From a checkpoint of a small class-conditioned image diffusion model: arch unet, batches of 128.
Rows from block 5, named by matrix and row number. Rows with one number belong to one channel. Each number is 500 + 50 x the weight over its row's rms, rounded and kept within 0 to 999. All counts start at 0. Numbers have three digits each. After the name is the row's rms in percent of the matrix's.
# convs0: first 3x3 conv (model.enc.1.2.convs.0.weight, 96x96x3x3), inputs 36-47, a 3x3 kernel for each
# convs1: second 3x3 conv (model.enc.1.2.convs.1.weight, 96x96x3x3, transposed), outputs 36-47, a 3x3 kernel for each
convs0.7 109:419456447684543571489369500530451484509571500500535506534427557540499500505500500500500492511571625500509500488456480493545500448500500500470553554500384500482609500431527470500542500609564467476500500600348475505592500503434527500385547536478471490432500500522516477510440396513514465500490500560510501500557500526500484592
convs1.7 104:500513481418380430683531550500493520500500500507520503507500500430500581498500480499536526435478500500550500500500500521500500477473500400578548607491418344491521467408504502500616500502500374613623598500500497500560512500500544552426578511470500609525566419467557429487500430500500519500500578500351521500493517490559500500
convs0.8 090:500419500500371456512489500494500466500527552409554476500577374554500506500469500500500500495500464363516589500517438513500561422596500560470500500500546451556424514461540500500563549493486459581500500500568493597432505503495457423608546505543451530500509500518503500409503405500500555548534530615502500517461550492556400591
convs1.8 095:509458572500500484500408441500470500451500491444383543487500500539431497516565544452500524500491500500469587500341500410427607581458500500504519459497554467561485535566539500500556500483507650412503356621622500486541474500534496464500570478399540500442500500500424512554545574500573431511489500488500583544521518530500500500
convs0.9 091:500568400539426511427500627485511610484459463393486500500484533500520500500500508489684602500433475533500473500516500500554516575571500492500549500520499355539500485500545560480500476540406666491531481608454500526466556500362597448500435495483503500571500465395454557562577612490544440483445531614418431500450500500358509500
convs1.9 088:371521500500506500570464394605531500503500584478500463412516500579500500500542520500548480572550500406394565500365507448530502646500465538500612500576500500500557503555615484588500510500533461463500536414500500473500500540598435500484558500413488533609585518500515503519433538465580500500500470500451540572547500467511498516
convs0.10 098:483376625454465699413500539431481584500492485501428500465500437500481507457500525521410500492380528511521589464500558551518572443402473391428500557519500500447534521416546600500473463384500457526501499435500500500477471595500534500539524477500616485372515500505514500405496500506445552531500451493511534449602547481420443590
convs1.10 094:363495610406500497393584582549578534566544488513411500459497563579500500500517494500459545537562448535531494557500608500519435500426544488526520478414435451583562503496425515499412500501497500500547489518557500500535500530415532442574500500500500557470500467500491500396500536438478500499548450479453465555500500448485500500
convs0.11 102:496540500480517514393525500500500504565500512500500365408500500561500500502500466399606500500500604478491455580500500413500498500524436588552301500526500459546486500609500464485500544544514500537506500500458562583500443500500500500494584500500494529480472451395577500499558563520470554624500485519500514536507485448500513524
convs1.11 102:500462500524439605487387456547468518500509483408549500646590456500500597532416530531529500500500606500374632482500567531500548555500466500472500523538500654420434500500500487559522575414505500496485510489591549500553497431500441544530594500460500581500519500521513482500500450481419500500500432492508509500500500513543565500
convs0.12 103:500484527500500500500500591500467500500460500500500500580579543564500530483500513618547550560634360536495500527545510552429398514444486472480500500443477500546401454500500483575500488420502522491587597537464500467528480503618500500500593437500407508500500578488500433420495500319500463539570500408500521500488500509500566500
convs1.12 094:500500593645519470488500500500500535514472511536500500500500500500420467532433522506457399631365414459453489500611548659463526500568387500449500500592471516500500410500500488500500500597499500431442500500509531428500552575445458489558363473500498533500482423463500459486500469494504500500500509509500451533440500415501533434
convs0.13 115:500583500500516382579374500500576400500532500572401472481396501508559500433500500587546545479555436500500500500449478467410468602528500467500522483515556350579500444501648507500500500423386540500516523415500469626500440568521491500500537576381500500500500515432444459516559573459499500518504533471500483534442545548488500500
convs1.13 112:460561500577539535548456475441500484523500461526500500462604537497416518497581479476474500500370524500511418472490457500586536528537500542463605500500500428500500594632414500500491398541590523440652458525493528450504635433409500500565440450606458500610577484439500539523439506500493500500537473459536500528507450594495500368
convs0.14 096:443500523444419418403312407478575563558489500500500455538500419500522500456500504568500489471500485394554748602500384485412573500513480402588613561532500511500422520451525460467538500598463455427646554527500502491462579500500500592499576451500461492500500500500500500557473500472500500574595496609500483536477500432500504500
convs1.14 096:500684500654500500422498546571520496575343500500500562500513500500470534430468611416434623595449505500500402439500562404500457518540521633503488500500504338400674610425479396636500524569413500500573507484525328494578551564398454506500500508500513500453470500383510500591432489500360486500500500443500513515500500481485489500
convs0.15 091:606591500524500500541474589511477531589537460435493491437407476350500522418464466550500397500419444576461542500559502588568494496588554581500469500422369425397517510445501580512430486500531500500522500616522492616500497465481352500445500489500543496439488512500422476528500500500500500502565500508500500500500500500536445500
convs1.15 096:519500473500614407500414500500591500504523500493468531500592590548548588612604525523521460558500533542440365500412532530500396476505533340500457563563428513490436383514499500560500500500507500441615500426564448500474416500500500415550494503443435599582500500500500518500481500500500626518538502617563517491500500477529499377
convs0.16 087:468501500528501495500396500454442288500542496494637510448305500487496492456500500602500514500404477487525515465436500610558500500651640360529483509480419497500505445464585531461500430545631468380519500500448563347479500501443528421500512508496565500500500500458500465500595500500460522438498512653485497391602411491505500549
convs1.16 095:545544500483500500500541500510410500423500589700461500472463442525500463438661532441455449586500415455500519500431470556500500355573521491500454585500511536500612406417500540520500460591500449674480500416454408457567483519569500517515462508528500513500500507430526540402353519561578551500546454431485540532597500352500500500
convs0.17 092:616574531615443559340541510495476454500462432506517500479547608528554500462566508536462465461429500443534505500533469500373465500500537450606640508500500434404529489616621430500507515510597472501419503464500450562500525500500425500500441500500438523502397574588505435500484538500500468482603565500519652500544500591457530500
convs1.17 094:500500645500551456590500500411500518539652480492500419500458559500582500526435527287501508500540500550540489298500572581547400551462442515500573575500535382500504500613550500479500466451460500470500541484315566321500475500500486446559509500448480541553450401618543528500512459500499471492442500542494389500410500528500346416
convs0.18 137:500500500559442404502454626500500500573456516531574350421511499633500423500418498541456446418552473491548616493500506564366374676500515449500500585518546429614395555500619424450425527500433577476516583525402461592506463518505546425472500527500527456527581578492500563380500460494500499500467570455497500463559545406475480520
convs1.18 128:341500581676615500524593502535373522531496526500600500552528496500472397417500567414443439486383442482435482479500427627597502587492441539413525504493447500476500528500522564573466475500395534500495462522431455456512551520483534500512500491517508403500554545420463488522476463559500511493482594415471564529500447547509500500
convs0.19 088:417500423497501410499514575446500500454546413564460411500553525470500497500500500500294512500405500561500571499403437466500541500438608432358500401392501500638535526500453500465500500327500492500500507500500500451500477596566500483500500500500500527500500494476500415499500441524500471459500500443500390383457500500500483454
convs1.19 094:500500534542615504671500648522442412489465500500500500554541490576594500449500478500500444500650521456745481475556439500500619507500511365330449499529451451643500389477497500500538533500487456556500511500487503496505447547499519500500507526520578524517573553500524471500627500500557500453514500460533500532500535540574560500
convs0.20 115:478500500400500442500409494500500481522633500496487480500500500500463473500500527547500500496500500519500536500430500441528500500500552479400366468437511430440500500500393500402505500365569500397529394398500500454632500495422500623500500500553387464469467478496500350529500500385500432391476473473442545500485517572467534573
convs1.20 112:544559567519547558500542569500505451500541500515590378521567514500500541474500500500503502615617500500618472482575605506500600603569488500599573555589584609666474500500536558509619500377500401500431514500500500572460500500500440384536500500563386523500500500492489503558515532558625534354435310500365474502434500508446442491
convs0.21 103:500480430434500459500500519477500580501500500500500381343572469500508500500521406397528500500546518500531582500500500590536500500517501500536491591500511457524500516524529503446400399500503471477500590545452500536451500436664519488435594500513539429536517502464500569500500635547476632557490500468486500500500500488452500500
convs1.21 098:434538529548500505500566524500485495500441482500457464573495500559541500552504658500434484536476541477488540500500573500460426460500476500462546500531447484572548563500553459500544500500417550536422500484458500517461550428482500500500390536470485466570566421411456550500440500493500393413570372445519487500500456498500500510
convs0.22 087:500594432473631569524500500500468443518479500509459500500500353500464500543423500499667494531536534500627406519488500527500437481500585500500500450701406500500510521500497550500500476548472500431491563500416500499640500500601527500525495476500454597500500500546531388459500500598500514510500493408572495500511500516482440500
convs1.22 100:590500517500397505500512470511578535498491432468579500506582528500446561615433422500500543500590500359437500520500535633575500500500459494500500578407580605492514620442496417503551548587521422519547522500496434521500500500500584608500575513573601500412500500472509437500547500475450605587382593500531580500448522495529575466
convs0.23 094:612456500500608492500490598405501500443498481503458500500507500500500500531500500560424400500335525500593511500642516518500495500449571500449553440475431479500527500450500549500439474501549447500348500537529463563514526470508464500469465460530500452534420500565500511500388518523510500419429583603500500483560533464516618557
convs1.23 096:322400484503500499500580401500559450455500500557474500584500577500467500466500469500473436471690556532500432500456514449500502428455492505498526502500555484580499453436538599565452341500394500486500543500500592486505432508515500500500500500446479522491436462545481444500382524578500500500532488563496392481557524500500545628
convs0.24 110:507552642499436565642373417427443566525502500517500590527458477478500610453496492528500500484572500461571401401500625630385364656525369436431420538461406491546512584535458504502543500489450524498469487483509483454500472632530367444500478472493501466500450462429499482444485483494499500500487500567464513540543500500546531500
convs1.24 105:533577500454500497364385530404598500545521500500472500500500500357455500500540573527389588468530457609481370643509415611600418500557527445543500569550513528500461500496500500513495476448416448500625609574508591460508500509500500459500561395500528500488529500500502536482476498500508500460500500508397532433500464535500441535
convs0.25 081:498545500580500604554500614486602591588487500500500500500481578500460519500551500443530461503464493540575334509530500452423511500560477500539500518473333499380455496533701500592406602500417460539500597606672586602485526500501488495500526549471525517480592500468500476576596500518435500517452500395566560500592458604559558500
convs1.25 083:336500397500595443525442418476480500500506443500500500500500552500502467500448500637500492454500560430513493460500530500580500453492524458627500580474514495500500500506555573398500318500500500493329492365500454500527538469368468516456498500411427500500513508500435500492500500597500499606519500439521582527448573404528500500
convs0.26 155:454469638587263510585667396501404534641522462564537525500582500510459537500537579414500584659389500544655443558361434672543301609612418463435582578319461535416380507334489675705332382617500433601511473513568628455512457495546530500500562508454500488473485478500485500500420500538527500517451527467533538527500574516500543499
convs1.26 136:608316500536762500389500500514539542555538479451549462401550500500500558537405500559416500509588393436447540511378500661501324500624517537500391490716500419567597416451543500379403500657415394500282447464582504483526528500435525500499480465613500500461562500512500500508592500606502487423415437552549500500500405480466512500
convs0.27 108:474538509451590605442431434479547446467526484579516489500478425612500427446625500469472401533552477666538500329527729421352548459389419452598485463500474509542459456500500500500578500595540500490445487591515490475500472500507500500383433522500500508418519444554566500483425500533426500479568500448515568460516547504517570500
convs1.27 110:591546500414455645438523617526500500500498441405500453500465449608517403501476450514495318514500516615561524540565500408602503417478530564544529543491509522433553500390532614586500478509534538500623500500493543405500462500500523500500529500520500497500469500502441566500618550442509500660496413511500500500450466575527528520
convs0.28 107:432436499463533500504573490538509545496477540474500500565554518454500618515500508430536500525531500500491500500475423500564500668594459522500500500500467515385238384456398500500491581538549617500508600450597422379500473495431392455500579500372500500502422449500474500506489421547484490500512500520517527500525500481478530500
convs1.28 105:494447533533473621404495632567544406500529439410492500642490457472500442495539500500500464544458500535536546428467464500424500551393500670585543564500538500446500501642500500617419656500588479574574437500513500562446501490529500419500567500500500500571500500572539478500532616394569579464509683500500500499442466463562547500
convs0.29 105:571500424384500553510427500496505542456500500520505533430498500424583485500500523508443489526523473466500500372568546537434500549500421500500575335500565491473471467488617500514500489500500433371500500491513537583527553509387500500500500512492500533549474568373500500576414500373500556489500500495447500500489511470494474500
convs1.29 099:427500500500578580539450435525442517486571500554484435576453460500543500489403599493500500519500475468618514495497434534558493500451584502544498410500602403435543588482574500492516393477500500422482484613491491607500438434447500500470551500500500500555500442547525500500500526609486500485500444500500500503546461581500551500
convs0.30 076:500519547500455527500500466495500518498562500519500489560500525500519500563536500477500500568523492583500562500500456500486430513408495500456500491615496500626497408500492448705500606707564500500551550500500548599500583500500500540523500472497561500526537518500438520500466454500462500480519531634552541433515500500551570634
convs1.30 081:610457500498509429559525518553500376500500500500528500500500412500500500428500462464561425372413500468512476500500394623488500511474531457409500547494500549514500461500445500445500500500451500500410533433460490454532404460500492500500525440408491500500500500434500442500500451435384509545448454547395500500500559529500500510
convs0.31 078:625477555489568551500542506500613500520577563461500472470486500507528503500500443533531500446500469500529425500500500500500438500411503492500534500606439498500510609504500496561489436573500459500450560526325500388500500500500468533500547568500500500500614500500401500518572486544562500500503470686515502495481500470456500525
convs1.31 087:500586502570490522500500356500500553529529481500419500543488561603471498500587500452500561420453500416500435473548500666543509500500586500530500612502500500542491500399500544500500500427434371551501621500355561500500580545428506499511456500500438536560454500508500481500386514540481590401552500407501480564530501500422453517
convs0.32 081:500542488499500456500500500500449447541552422396437500615446500499419500435500498509531622500426440500530465525474500536500487520500500372500496624500500635583500414410462565551500596565518500444500602500500500482500500441522583487500423500500552529500500624466500518500601544458424561500555500500502458359467396500500574528
convs1.32 084:500569629553464438388408500500500561500446515500500522558549500594680500615547500500503500460548598260533494500500382500500449418414577518490495500570446467500650500500458475504500593591656500574500492473431500572482500476416500499421500500511500441531500500500500500500605500500525496580580570505528500401516506500495500500
convs0.33 071:500428522649379480500462500500475503500500446500500528582499500530500355517500500500591474500436488500469449500404496581477535384519500382532500500500500500520505488556500438500535448625500500481500500634492491556500500468556504593388468500500446500599500500460500425500500500482500467500527612624500544467552500509500500468
convs1.33 085:432468500500539420515500500500450443385462462443500500500500450619527485430447394483516483500553500531484489496500651420411484575500500500484462500500449550446500556534500500500496522362465435500500604500500478569500458421545500432500500500502581533431540427486500495553502500392500500458475500542500500500534435483579509337
convs0.34 088:566445516432427511587555500413447411402457546530489577500590482500461536444500500482484559580447490500462451500577500563500505530500491470500416430500483500500503550604619339531581575608411500446602538500568489500500500500500500513546500365500553416500504500576500446593527501500494527543500539420477500522500500533500500513
convs1.34 094:500452378584500593529492500453595527500627537541465500589500500500592500569469500515500489500534388500500502500518500526500432474446602500527500537500524616514500466414481500419611514487541500404500500500454480548500662521411500554527500500500391500488435500500500567501500483497564579512408500492489500576447554576557500560
convs0.35 070:500512500387443500475500472618500500500536564459524500500511532485485546539555580500496414493500604454641480520500507475500500500453520500500374500556548500500500527500500483500425531466516535500500500500515521491516513501452500500500480444424450568486500593482500500500500576550500500500537430500500509592460469503500500573
convs1.35 083:500500456523619564588419443500500526461500441490379489489488502458500480573433494396296481383500489526542420500500517514479547500500489500511440473453532500500507500612500474500426500500510500500466530507500590534482500594398424500500500500408546485563500500500579438500503556500581560500452500464444539500564471500385473500
convs0.36 084:500492500594468523514407531500468515450582500454466399500537399500500498478500500438500502527516547500500508512441500500579332440521500563507474561538403579500500500421584482455500441472386492546581489524500516500541526452547500500606427452538500386464417500470425500442535500489451537577500568500440539500451500517442441542
convs1.36 091:484496477462491390500461500551502500453444500469512503443556500500446552500500573610460533435418537500430623559417500586411398496586500500500517571500490500552560559520500496485500347526500500500493554521587416500569450500463561400517513500588423400499436473554500500442534448511500522500558518500494500500500468602500442500
convs0.37 093:408485428516579541499526597500478554530554428514449510429500500500500502476491353500553422537500512457500587471500526517500523500411500500556528500565423500479436500452476422442451569537500527500500519433495500711397474492652500446459500374502449430500404484430510474555557500517500441615500404605452418565467500450528612500
convs1.37 091:406500543560500428548500531512436476478494500531553484617448500500500500500500500504429500524433467500416541567544439500471500500500500564500482568465421500483465548500492501506565508440500514392587500547500500500456553596500500467500452434500400475500500503513500483500445505500409498500562500422500500428663500575441520525
convs0.38 088:470436497508500513581529495500528500483488557579579500500562528544500541517523475500503500433500500500500502615560447715570487500500530407413419476534553556500364592500500519500500363486526500528500588387500434533500506500505433500508441446537500592637500500500500553492500585500551577500501446500452500500590567579527492501
convs1.38 096:600414559543423500500569500500514464513554506578552572500466397382500500508488507546459544500486417500417435552500500553428333472500376501500500500368500500466548357474440423374461556500454483561547440367425502500442500421500500373500500500512570498507517545481531559500447416501500530500505500598393500500445452400500500500
convs0.39 095:506509500500500574481397484500501451508542500508500500500418500569537576633472520500348552500561500469500542513603455571503500447500510468385567500567604553554466476485490467426484483451630457428540468500444390512557424520500472500550500570500500357611494500428440615475500438476437450463521500486488497500486500530525443559
convs1.39 096:375611500362484500445504500498500557570550503550490439381609494421500464530531509534500514582455447500542500536500485537500442408426586515517511381424455393665605500500500500500535489500500510500518456500579565507500500402500414500500500445500450455548447500425396539558540500517500505502552497507437494500483442500484500498
convs0.40 096:540365551453491591544493500500500550500500472500529484500554432500500549438500462500535504472500505500521500528598510466499494561511437681622500500500541498500571510521539489481469552544500569418500620482487529524500500463622500500500450500500474500550414563500435521468510500578450500508447500621500523500659527391492467500
convs1.40 101:539500500428563616471627488498531482500500500541500500470480500461500544506500500580514531406526500557456500570451467500527500556470500467500500500500501530396410500599500565500482413411500500509500500561429480501485500579514500562468517529477519500489500472535441500485425499444425500568485555449561539500640492367457500492
convs0.41 092:469430352469556534500500507456582518497569474547405500500485495500363505500500497441500489494506519500500328489500515448545580464549500546467515536602432421507682500673506500511500461500555607593569533489484479350596507500500553500500518500494500476484474390553478535519500517490449411465500500500474500467510500500405500548
convs1.41 093:512500500500408500615547500578568410585552500428497566500500561500647500559539441665488486473424500500500500530372500312477500500553487397522500536433530500437500523560500500510481588411499469588544532500358447566455500489530498437502551500545371500622500500500440472500520494410500496465553517510490552530587493486497504612
convs0.42 104:433500469435500542573590433525500486425488495500488513500500476415435464593492500584543441518436500552433509463469500500500553500463500551478500500500504416576500449481500500433403560553500394450559598507500513453654546573500381480500500500429522517432519452411485500500431541615486500461500593602558487495531500454587487500
convs1.42 107:586441465560500445569414500500539500538500541553593500469500500579559627544614526446482500500528500526485510500436501407537500413500482537511473489441365500463484467452444548500500478564500500527441439500480500514550564617572551547543500551500500483448492500412555500490453532540487618500409571514511500558500504500500500485
convs0.43 092:469495590500500500500500657503485509456501500500586455411500524576515500588450500500500495500615500500459667452361478393390500400452439543543443500492500477500446518500558602500590583500454531569492469553500500500419497514500487411549481670368442471511606500466500506500453582450487452418431500627512500500464519538564500514
convs1.43 098:320474469500428448484507466441467585502548592578613468495501448490500485500483500379500460588479453500467518603504565533653500343675563500500537471455537479492500637500500428446514500500500577430518547433590512500470621495469492539481412461487476575563500504349503449500409515500500500453517506500534541500561500500553500500
convs0.44 096:474512500515500501553563500478469444477527500500397500500500516510500503440523500444500505579500362500500591499508483500500500342520622419427316500598468500567356588500542396445500584454500523500500516483460521585543527500500626506469455513500579500446437419490564500503544500444500521500519500500500500500531500557505500499
convs1.44 095:445508417500386608468500551538558500480462608555469527500480519500500376500500436436565496635500475398433500453500615509500500569411548610439500530451500579418562569500375500537562500500462574455535448500500509522500465403500417506567472500428522635500500524500568592500515450544523474410451500500500495500500457500449497547
convs0.45 077:500500446500500500500500407496534500437483500504529500500547500527500460500500500441500407500500500500541475543500500500500571500500426500593500560504391593500429500518612596516462487500489450454584500541475611500470514570588500500516500500500475462500479500461443580516500573563538560500402500523524500464559547500473500500
convs1.45 095:608577500500471454514529500500491428500500587500459461500528437539500425581451522500500475556500505501488512647482424503550435468500451559539414637500482500404520519536500586515357357500443500508436512442559350509500500538500500529533500571563477520555553548500440514575500591596548500534500436519500569454517490500500500583
convs0.46 091:422420585437462413500624500406500500500447450500500492462515500463463500551500413571563636500500678500532465500428500500447546500498500546599500636611571500418500566521500500555500399459456594574484583500503587544500500500562440459500500515452525500462641548446473557500493581428500500542474565500500607368376473500467406419
convs1.46 090:562495583500500637454624615500424436490472500500526566511518440500405498454500500585449500356452477406500329500630500556500500448538454550573500500340547524468433500588627538514552470553340500500500500483500505551493499453468488500521444500500487471539500471497500556500509500500450563442654500422527603559500517552671500492
convs0.47 106:500500474428739483500543396516499500525420373500436500402429512500500675551623500500500587549500430500500500441621573480500584500286484593490520493548571523466476506503500505500500501547538452412534434500575405479473590532500445499500500478500500535418500448540547500500500548445515500494481500570389487531398472459503526520
convs1.47 098:672438477468302500504500506471558560533500424500500470485487500445511543479483512500493500557500506500508572685619590454499492500406511475500500500479465401481288500561500521500461456500475500564575584500500384530529506459500500445491452467416470547463457500469500404468500500500585498500518471486491432518465466500500500573
convs0.48 105:466501488500500427500500500522450506413573500590474461444500562518553436475500513575517541498500532500544500500521432411441512500363514508539500550602464612482624500500504423469589500386500499502499461500354500515439526482385466487448453577500500438500464450484465500565510508482555453500435373500420500490572491494500500516
convs1.48 106:408534484500502497515456464507480443479489500500523455568481547514405479499567500440515463545492566475500478469500569500610620510501462550528504454500451500500500476613530294481462546500500500500425500575500500500458500439500449562473541533500540500500500539500500500552500598491673545500603500623437500510493500452532519500
convs0.49 083:533590500491510500533500500554553501500500500571497525506461280500386527473318475496587500500525472586586336434452500511500491557613500500500346500500522500457541500500427500500450551500490444514500473454550500562539456510351542466500544454591425560526386599532500418484546456463573474577500603500506563513493445500578500500
convs1.49 090:550426470508543502500385500500526460500580500345500500472568435500500500623500500461463487469459489432349500500438370566500500500559621500646478500500444541531500565445500500500511534401572483592488500542500531507512594499501399494593574487401504596500500576666568447500550382494499529500480553500500407500447500555500399540
convs0.50 092:538500476487454445500500538500465532487588471358508500617500537458500426536500457518500473500500500485500541393409500573479445500500500500581449496522582500433500500423500331422500500556458500493403500500496500583474460531500580424563575508446544532472558526481415500541576486473431502500421500500502500500449500598568500407
convs1.50 098:400500473630500500478438433500507555529500507559525560500518458500529500511500424471500582586476430437500507500472512574455410413567619500551418446512516500430450536554449500500594471535412500500575421515573500542532518514397484500417500512559518500641562500416589545507464486623494491553494500500554500444470492551497500417
convs0.51 110:515500414553500461500460500500474571557500456494500500500452430546467329452500516509512465485441544571590380416617500500417500403555500492403438662500465500519430500567539481564473500550519422500500498581531606564486613417620500549500623500476500539500500512498534485433522575498562534500581471500500500549614435501492500465
convs1.51 105:520503520540500465470490500543528482500480440500500500451500395658423457450498638508473451434474426514500538432544500500544423496404576532447439547500401453500408500409479623522473470500403500437520600428500500527587500593457500475488439500500500498447500374403444475492469509410417500526500404474540487470497500409509500548
convs0.52 098:480500555535500500480520500500454561500446500497500458518453442500542509403453500531497474500547579503537426360500394610578500580500579482490525500500470502494500544563514520480482500533558487500500546527443500500500510500443469500560559472525500500518606437532500509433449500493548541440405553533615555500577546446500500545
convs1.52 100:589560545491500471466500561559536496500500585535471414457489521548561500500465500500500500481537500443564456370576500500500435628500482500546498551430511443596500458453462638552510598439500462618500557534450575484500549500458526500573510500570525500609500500428517480500474458583480500466474500554500500553522500426544392519
convs0.53 084:502491396437452454500500500500500417500496583497387567500377506410380500388575484553500581592446500556500500500454420500533503336522575500380377500431479500500600374500500500500500500500623500443578500500500593507500625500405565500513464500396547487494500487480549477394518500436500388500593457559476500500500499463589531533
convs1.53 093:500428500480500483633508512514650468497473504563500500432464523500590462500572601599500500558611500452518511509500500516475460500500478449500500500476529516500510500421452500571500486500690500518494480443436423560500567500500487521500639591396554650500542497468478500409500500393577500528504616544447518500500573500508472448
convs0.54 085:500432424500500545612552572431452374608503442456472604413469501470464393581500578553500543456445391682545500500498485500418500489500446500500527500529440471556488480473526500416445586445579531570487473493500639539500575399507584545501473374526527418500432500412511500468417619516500588500499535455458422488500500500462500489
convs1.54 081:500510447528557500510522473500434561500465489483500577500448391509546567576526545500500452564455520442403420499545500590550500572500500460500498500500500500457500470551560500568500500657504477500500590500500519453554500509500500500522393571497497439550500500455500582464500500564523427500552451500500562522499500541508538484
convs0.55 125:446485499410447607565550549500490493437500511500620594610621475596558450500507461607522470598500500525500500500451494419496453525500500500526500472603451517466537554551482435447569474466484500601500471482493563483500528518368471500535500474440500500500500509509534529511500551528534452500500500410509523446622500483500500433
convs1.55 119:471432488449588666500483479549461450500512482390411532496500470500448500556497357523420490423485354497427367480503364500470544500487500500495505500413559500500500546577500507500494508493518412500500470500500575500494500523457416457497567526459383500500517484485524500450599555535500500533500476553475500493384404432500504455
convs0.56 089:561500500552494494500500474598500435500500494500500559524532505505500607491414459629500436500484500500634622565500450514616406490500500477441467548500447549431547453483505474500482499500509618500461470482547522519602478516536494500500534587500482561540490483558505500500369500444544500428498524446563513500518424540530416500
convs1.56 093:500500507487500474599521506442482570500493544570499544500552506504469500423500530360336521500495490564523390500518513419377498628415522562539500500514471500536601468580500512455449416525585448500539476500500533390476500409500560422413500512516555630500500500451500500542507577500485540500520452479500500503500553500478593361
convs0.57 082:500500456500500431458455484507457500500549470518500539537500437447411542552506515500460504537567500560500439481500549600500461500442530592500415500639466467566500500523500400478522657594483574500503511420527422500534538500507500514455422438475472516500481496404500500500493500590478500500500419426451500545500388500423482520
convs1.57 091:715484500394385386500403500364500451591616512502533511501548477445503597590500385519500505486500541500525500529500492546500426407489413693500531489349476552427500486531500515500636500539500500613556499451500546500396561502545500500479368479489464511500506500500548532500566500510500512500500500541500462510500532538500551543
convs0.58 103:504404503500555500500500603500436537500500491485546602520500500479457404490570500563571500500474512554514499500478500500625595475463581500367500523534474512525500406459519335413508500534500518500557500482550469623534537500440449606531462635564500500500489500387437472468348503521500500580500555455421500536510544562500471526
convs1.58 099:500584500427494461479500500351366456479500432500431486497395494512500469500512500500485424544450430424461473487500516462500441473562532500529468500500500562563465500517618454553616500504669500500500500466488424526531420488500500556500553500461500500469437500500470576496500500500465500550506500693534494500500474397494500578
convs0.59 089:500466500464500530500500514419540500500493500424500500489500500415609500500543560570633500643500397537515569516500453524441502619477282487474480568603500500547512549404440572500419500549482468510510500508534508500500377424500500487434500500517500432465431500500374545499554426529500528495500556585500361489500526405500368500
convs1.59 088:512500500523440542505500467538410601458529486588500614488500567500479580404500515428500386520485460489430466682500320528503500489513448496475500500471441565494500500555500546500426561681575578500507500470484500468500505500478500500500505512585431562668500500595504500481503500591568490471500500500500621525596500500500500500
convs0.60 091:569452500526384500417508500476401500500484486500449625500511500563500500500484487499500484500432445579515605496502500525500464589625486440582500500533595500438581404528565500520506526590408450500585392489500565424500474472497378523462554565500500415499500549500460500444491492500500500542552533312454500500500492630502500341
convs1.60 095:535444590521599530484500427356500564500500360512585500537508494446500500488476512451567460601602500582530500428409485575475480500501582382483508460500500511417500508470500584526512500542545515500480511462547478439549596476414490512461497618527500454500500464510500524562603485480472500405500465500500500528383528500552623500
convs0.61 096:526500513500500486440355500530582409501500462530551396487518566500519589500485421500424500535571607500545459488561572528500500431500552581498642575449500466463500519500500500547500569500500515500545500486625435528516602534500498500500608500500535537500453570460476498524466626474451500582545411608500418634520540434500500558
convs1.61 098:532625472500500437461453500530492438500440469571499463466500500478509500445403500500500503479458552500531603500500559500500500467389500651500555620591458428500440500500500509500500446445500514500535362536487532461384560504467500500466536500476481500493522500492550500560469565500458543500467362507391500495550500473339497500
convs0.62 117:502484510360442500497500515483500542556509500500425463534500523500466543329500476516547472599500500500483500472500500500500500578418502628421488465403450450565471596540538504583549427371491500424421500455373625564533534437500500495388520569500512426524417490500421542500538486479500578470539433521571474519480559509412585387
convs1.62 107:542403453463490592500557500581500494500526500526479486607460567462500522437474418562533444500500441500500534526536418500500500361580494612369533496500468584532502500690576505500500489517402494506390562530494612449500483413525531487465419500521497479500435443536500489536456526496500500500506436444495370500538476550491500489
convs0.63 115:568500532513558500414500500493500432457500374500378405500500500426456445500503444550500470461528564514500512485500523500497500500500500517500573547431477471614500500438559473493500522398500507500595472522519500544549519561500500434465500559501539545364538500500500597483500600376500500444501425612500546542496500513479494448
convs1.63 104:500484577558427475407572534411457500550560500614433500575500420514337500509500500417427500381490500492400499438500427500500500500505648500465436505584500492500474513500500592500444502510549433547550500449500500500454500505538461500399500438466563337443462617544575365496455631564500581500500500500459500545500487494500444490
convs0.64 090:397676586478439607483366631564500500443500423500500500500500416461550524439465456515520500524500562355368631365500650500372573500402500425520500533482566542573502527500622500500500511544500500500623456546500416512394500500437550562489503466500484469469500500430520500500500560500537547500409504514516534536409500514486500472
convs1.64 096:381631563409500596405228621503442602560481622500500541491492500500500500501427460441551587500454500493485500500500500500500500387527500500453458522500500369415503441500500500520442394612500556500575474437500404500508500513506466500558523471500440512482500500434525556562537486488566504329506482500541500634500514500431500512
convs0.65 098:469512468500410500566608445500459500492500497495594503554599455526603500459500497500523415512500561416529500443595480500473477500552504578500471552443584464520544500498500498665500500549500500498492408587453627419408500500440543446447484468457564444629500500555460500500503500495500473673500527553500531449568493484500458542
convs1.65 102:493430404498500374498500500572461426465500365500516706499490483559600419555500574566500500529477415623432504497503500500564523662432608501488504376500469500555451471510500511500532499612530476611351500378590505359582494528545500554500500522500530509532578500514462500500450481493349456513500557507484571499492506493512503500
convs0.66 089:496575500522500500500439498488500554523500500500548500568560461451462594462476500444430557571500558500579500500536468582426425574479500446449500500483512500500524395442611470500462454564442443385349537500444500645500403413500399500597492369503466500457466407419464419505482511500432500547487424471480505445507500643500601500
convs1.66 093:500520483609603458533519455411500562500477501500407500524500500484500446530363553500438512457473411421544533500518459545543392503461500500527500456445516500551571534431556500429500404500532347500475592486498500579542500497381572500500509500649400500500487500496473513500500459423483389500499429500488427500500507491591500500
convs0.67 100:480500500504571548489471425531461529575479500500500441537464425500500525466500503559500529500527401423488394500457585500566500357452482519591500518499500444517525404599428590432449550500500535500496575500421464560568500500592500481500380467611515430500423542593431591518435632453500519481500500484452603576500462435500513419
convs1.67 097:524500631500464500485518490525517500518500511500539500416438518500500629395512500500476536651517460500442500602517558500514484481570462535500500500500463451393510555541405554550500439335560500500577573500369578500422417500577523500464515500494568500532423388454495500500522495437500464552520419500610500546638490483500500478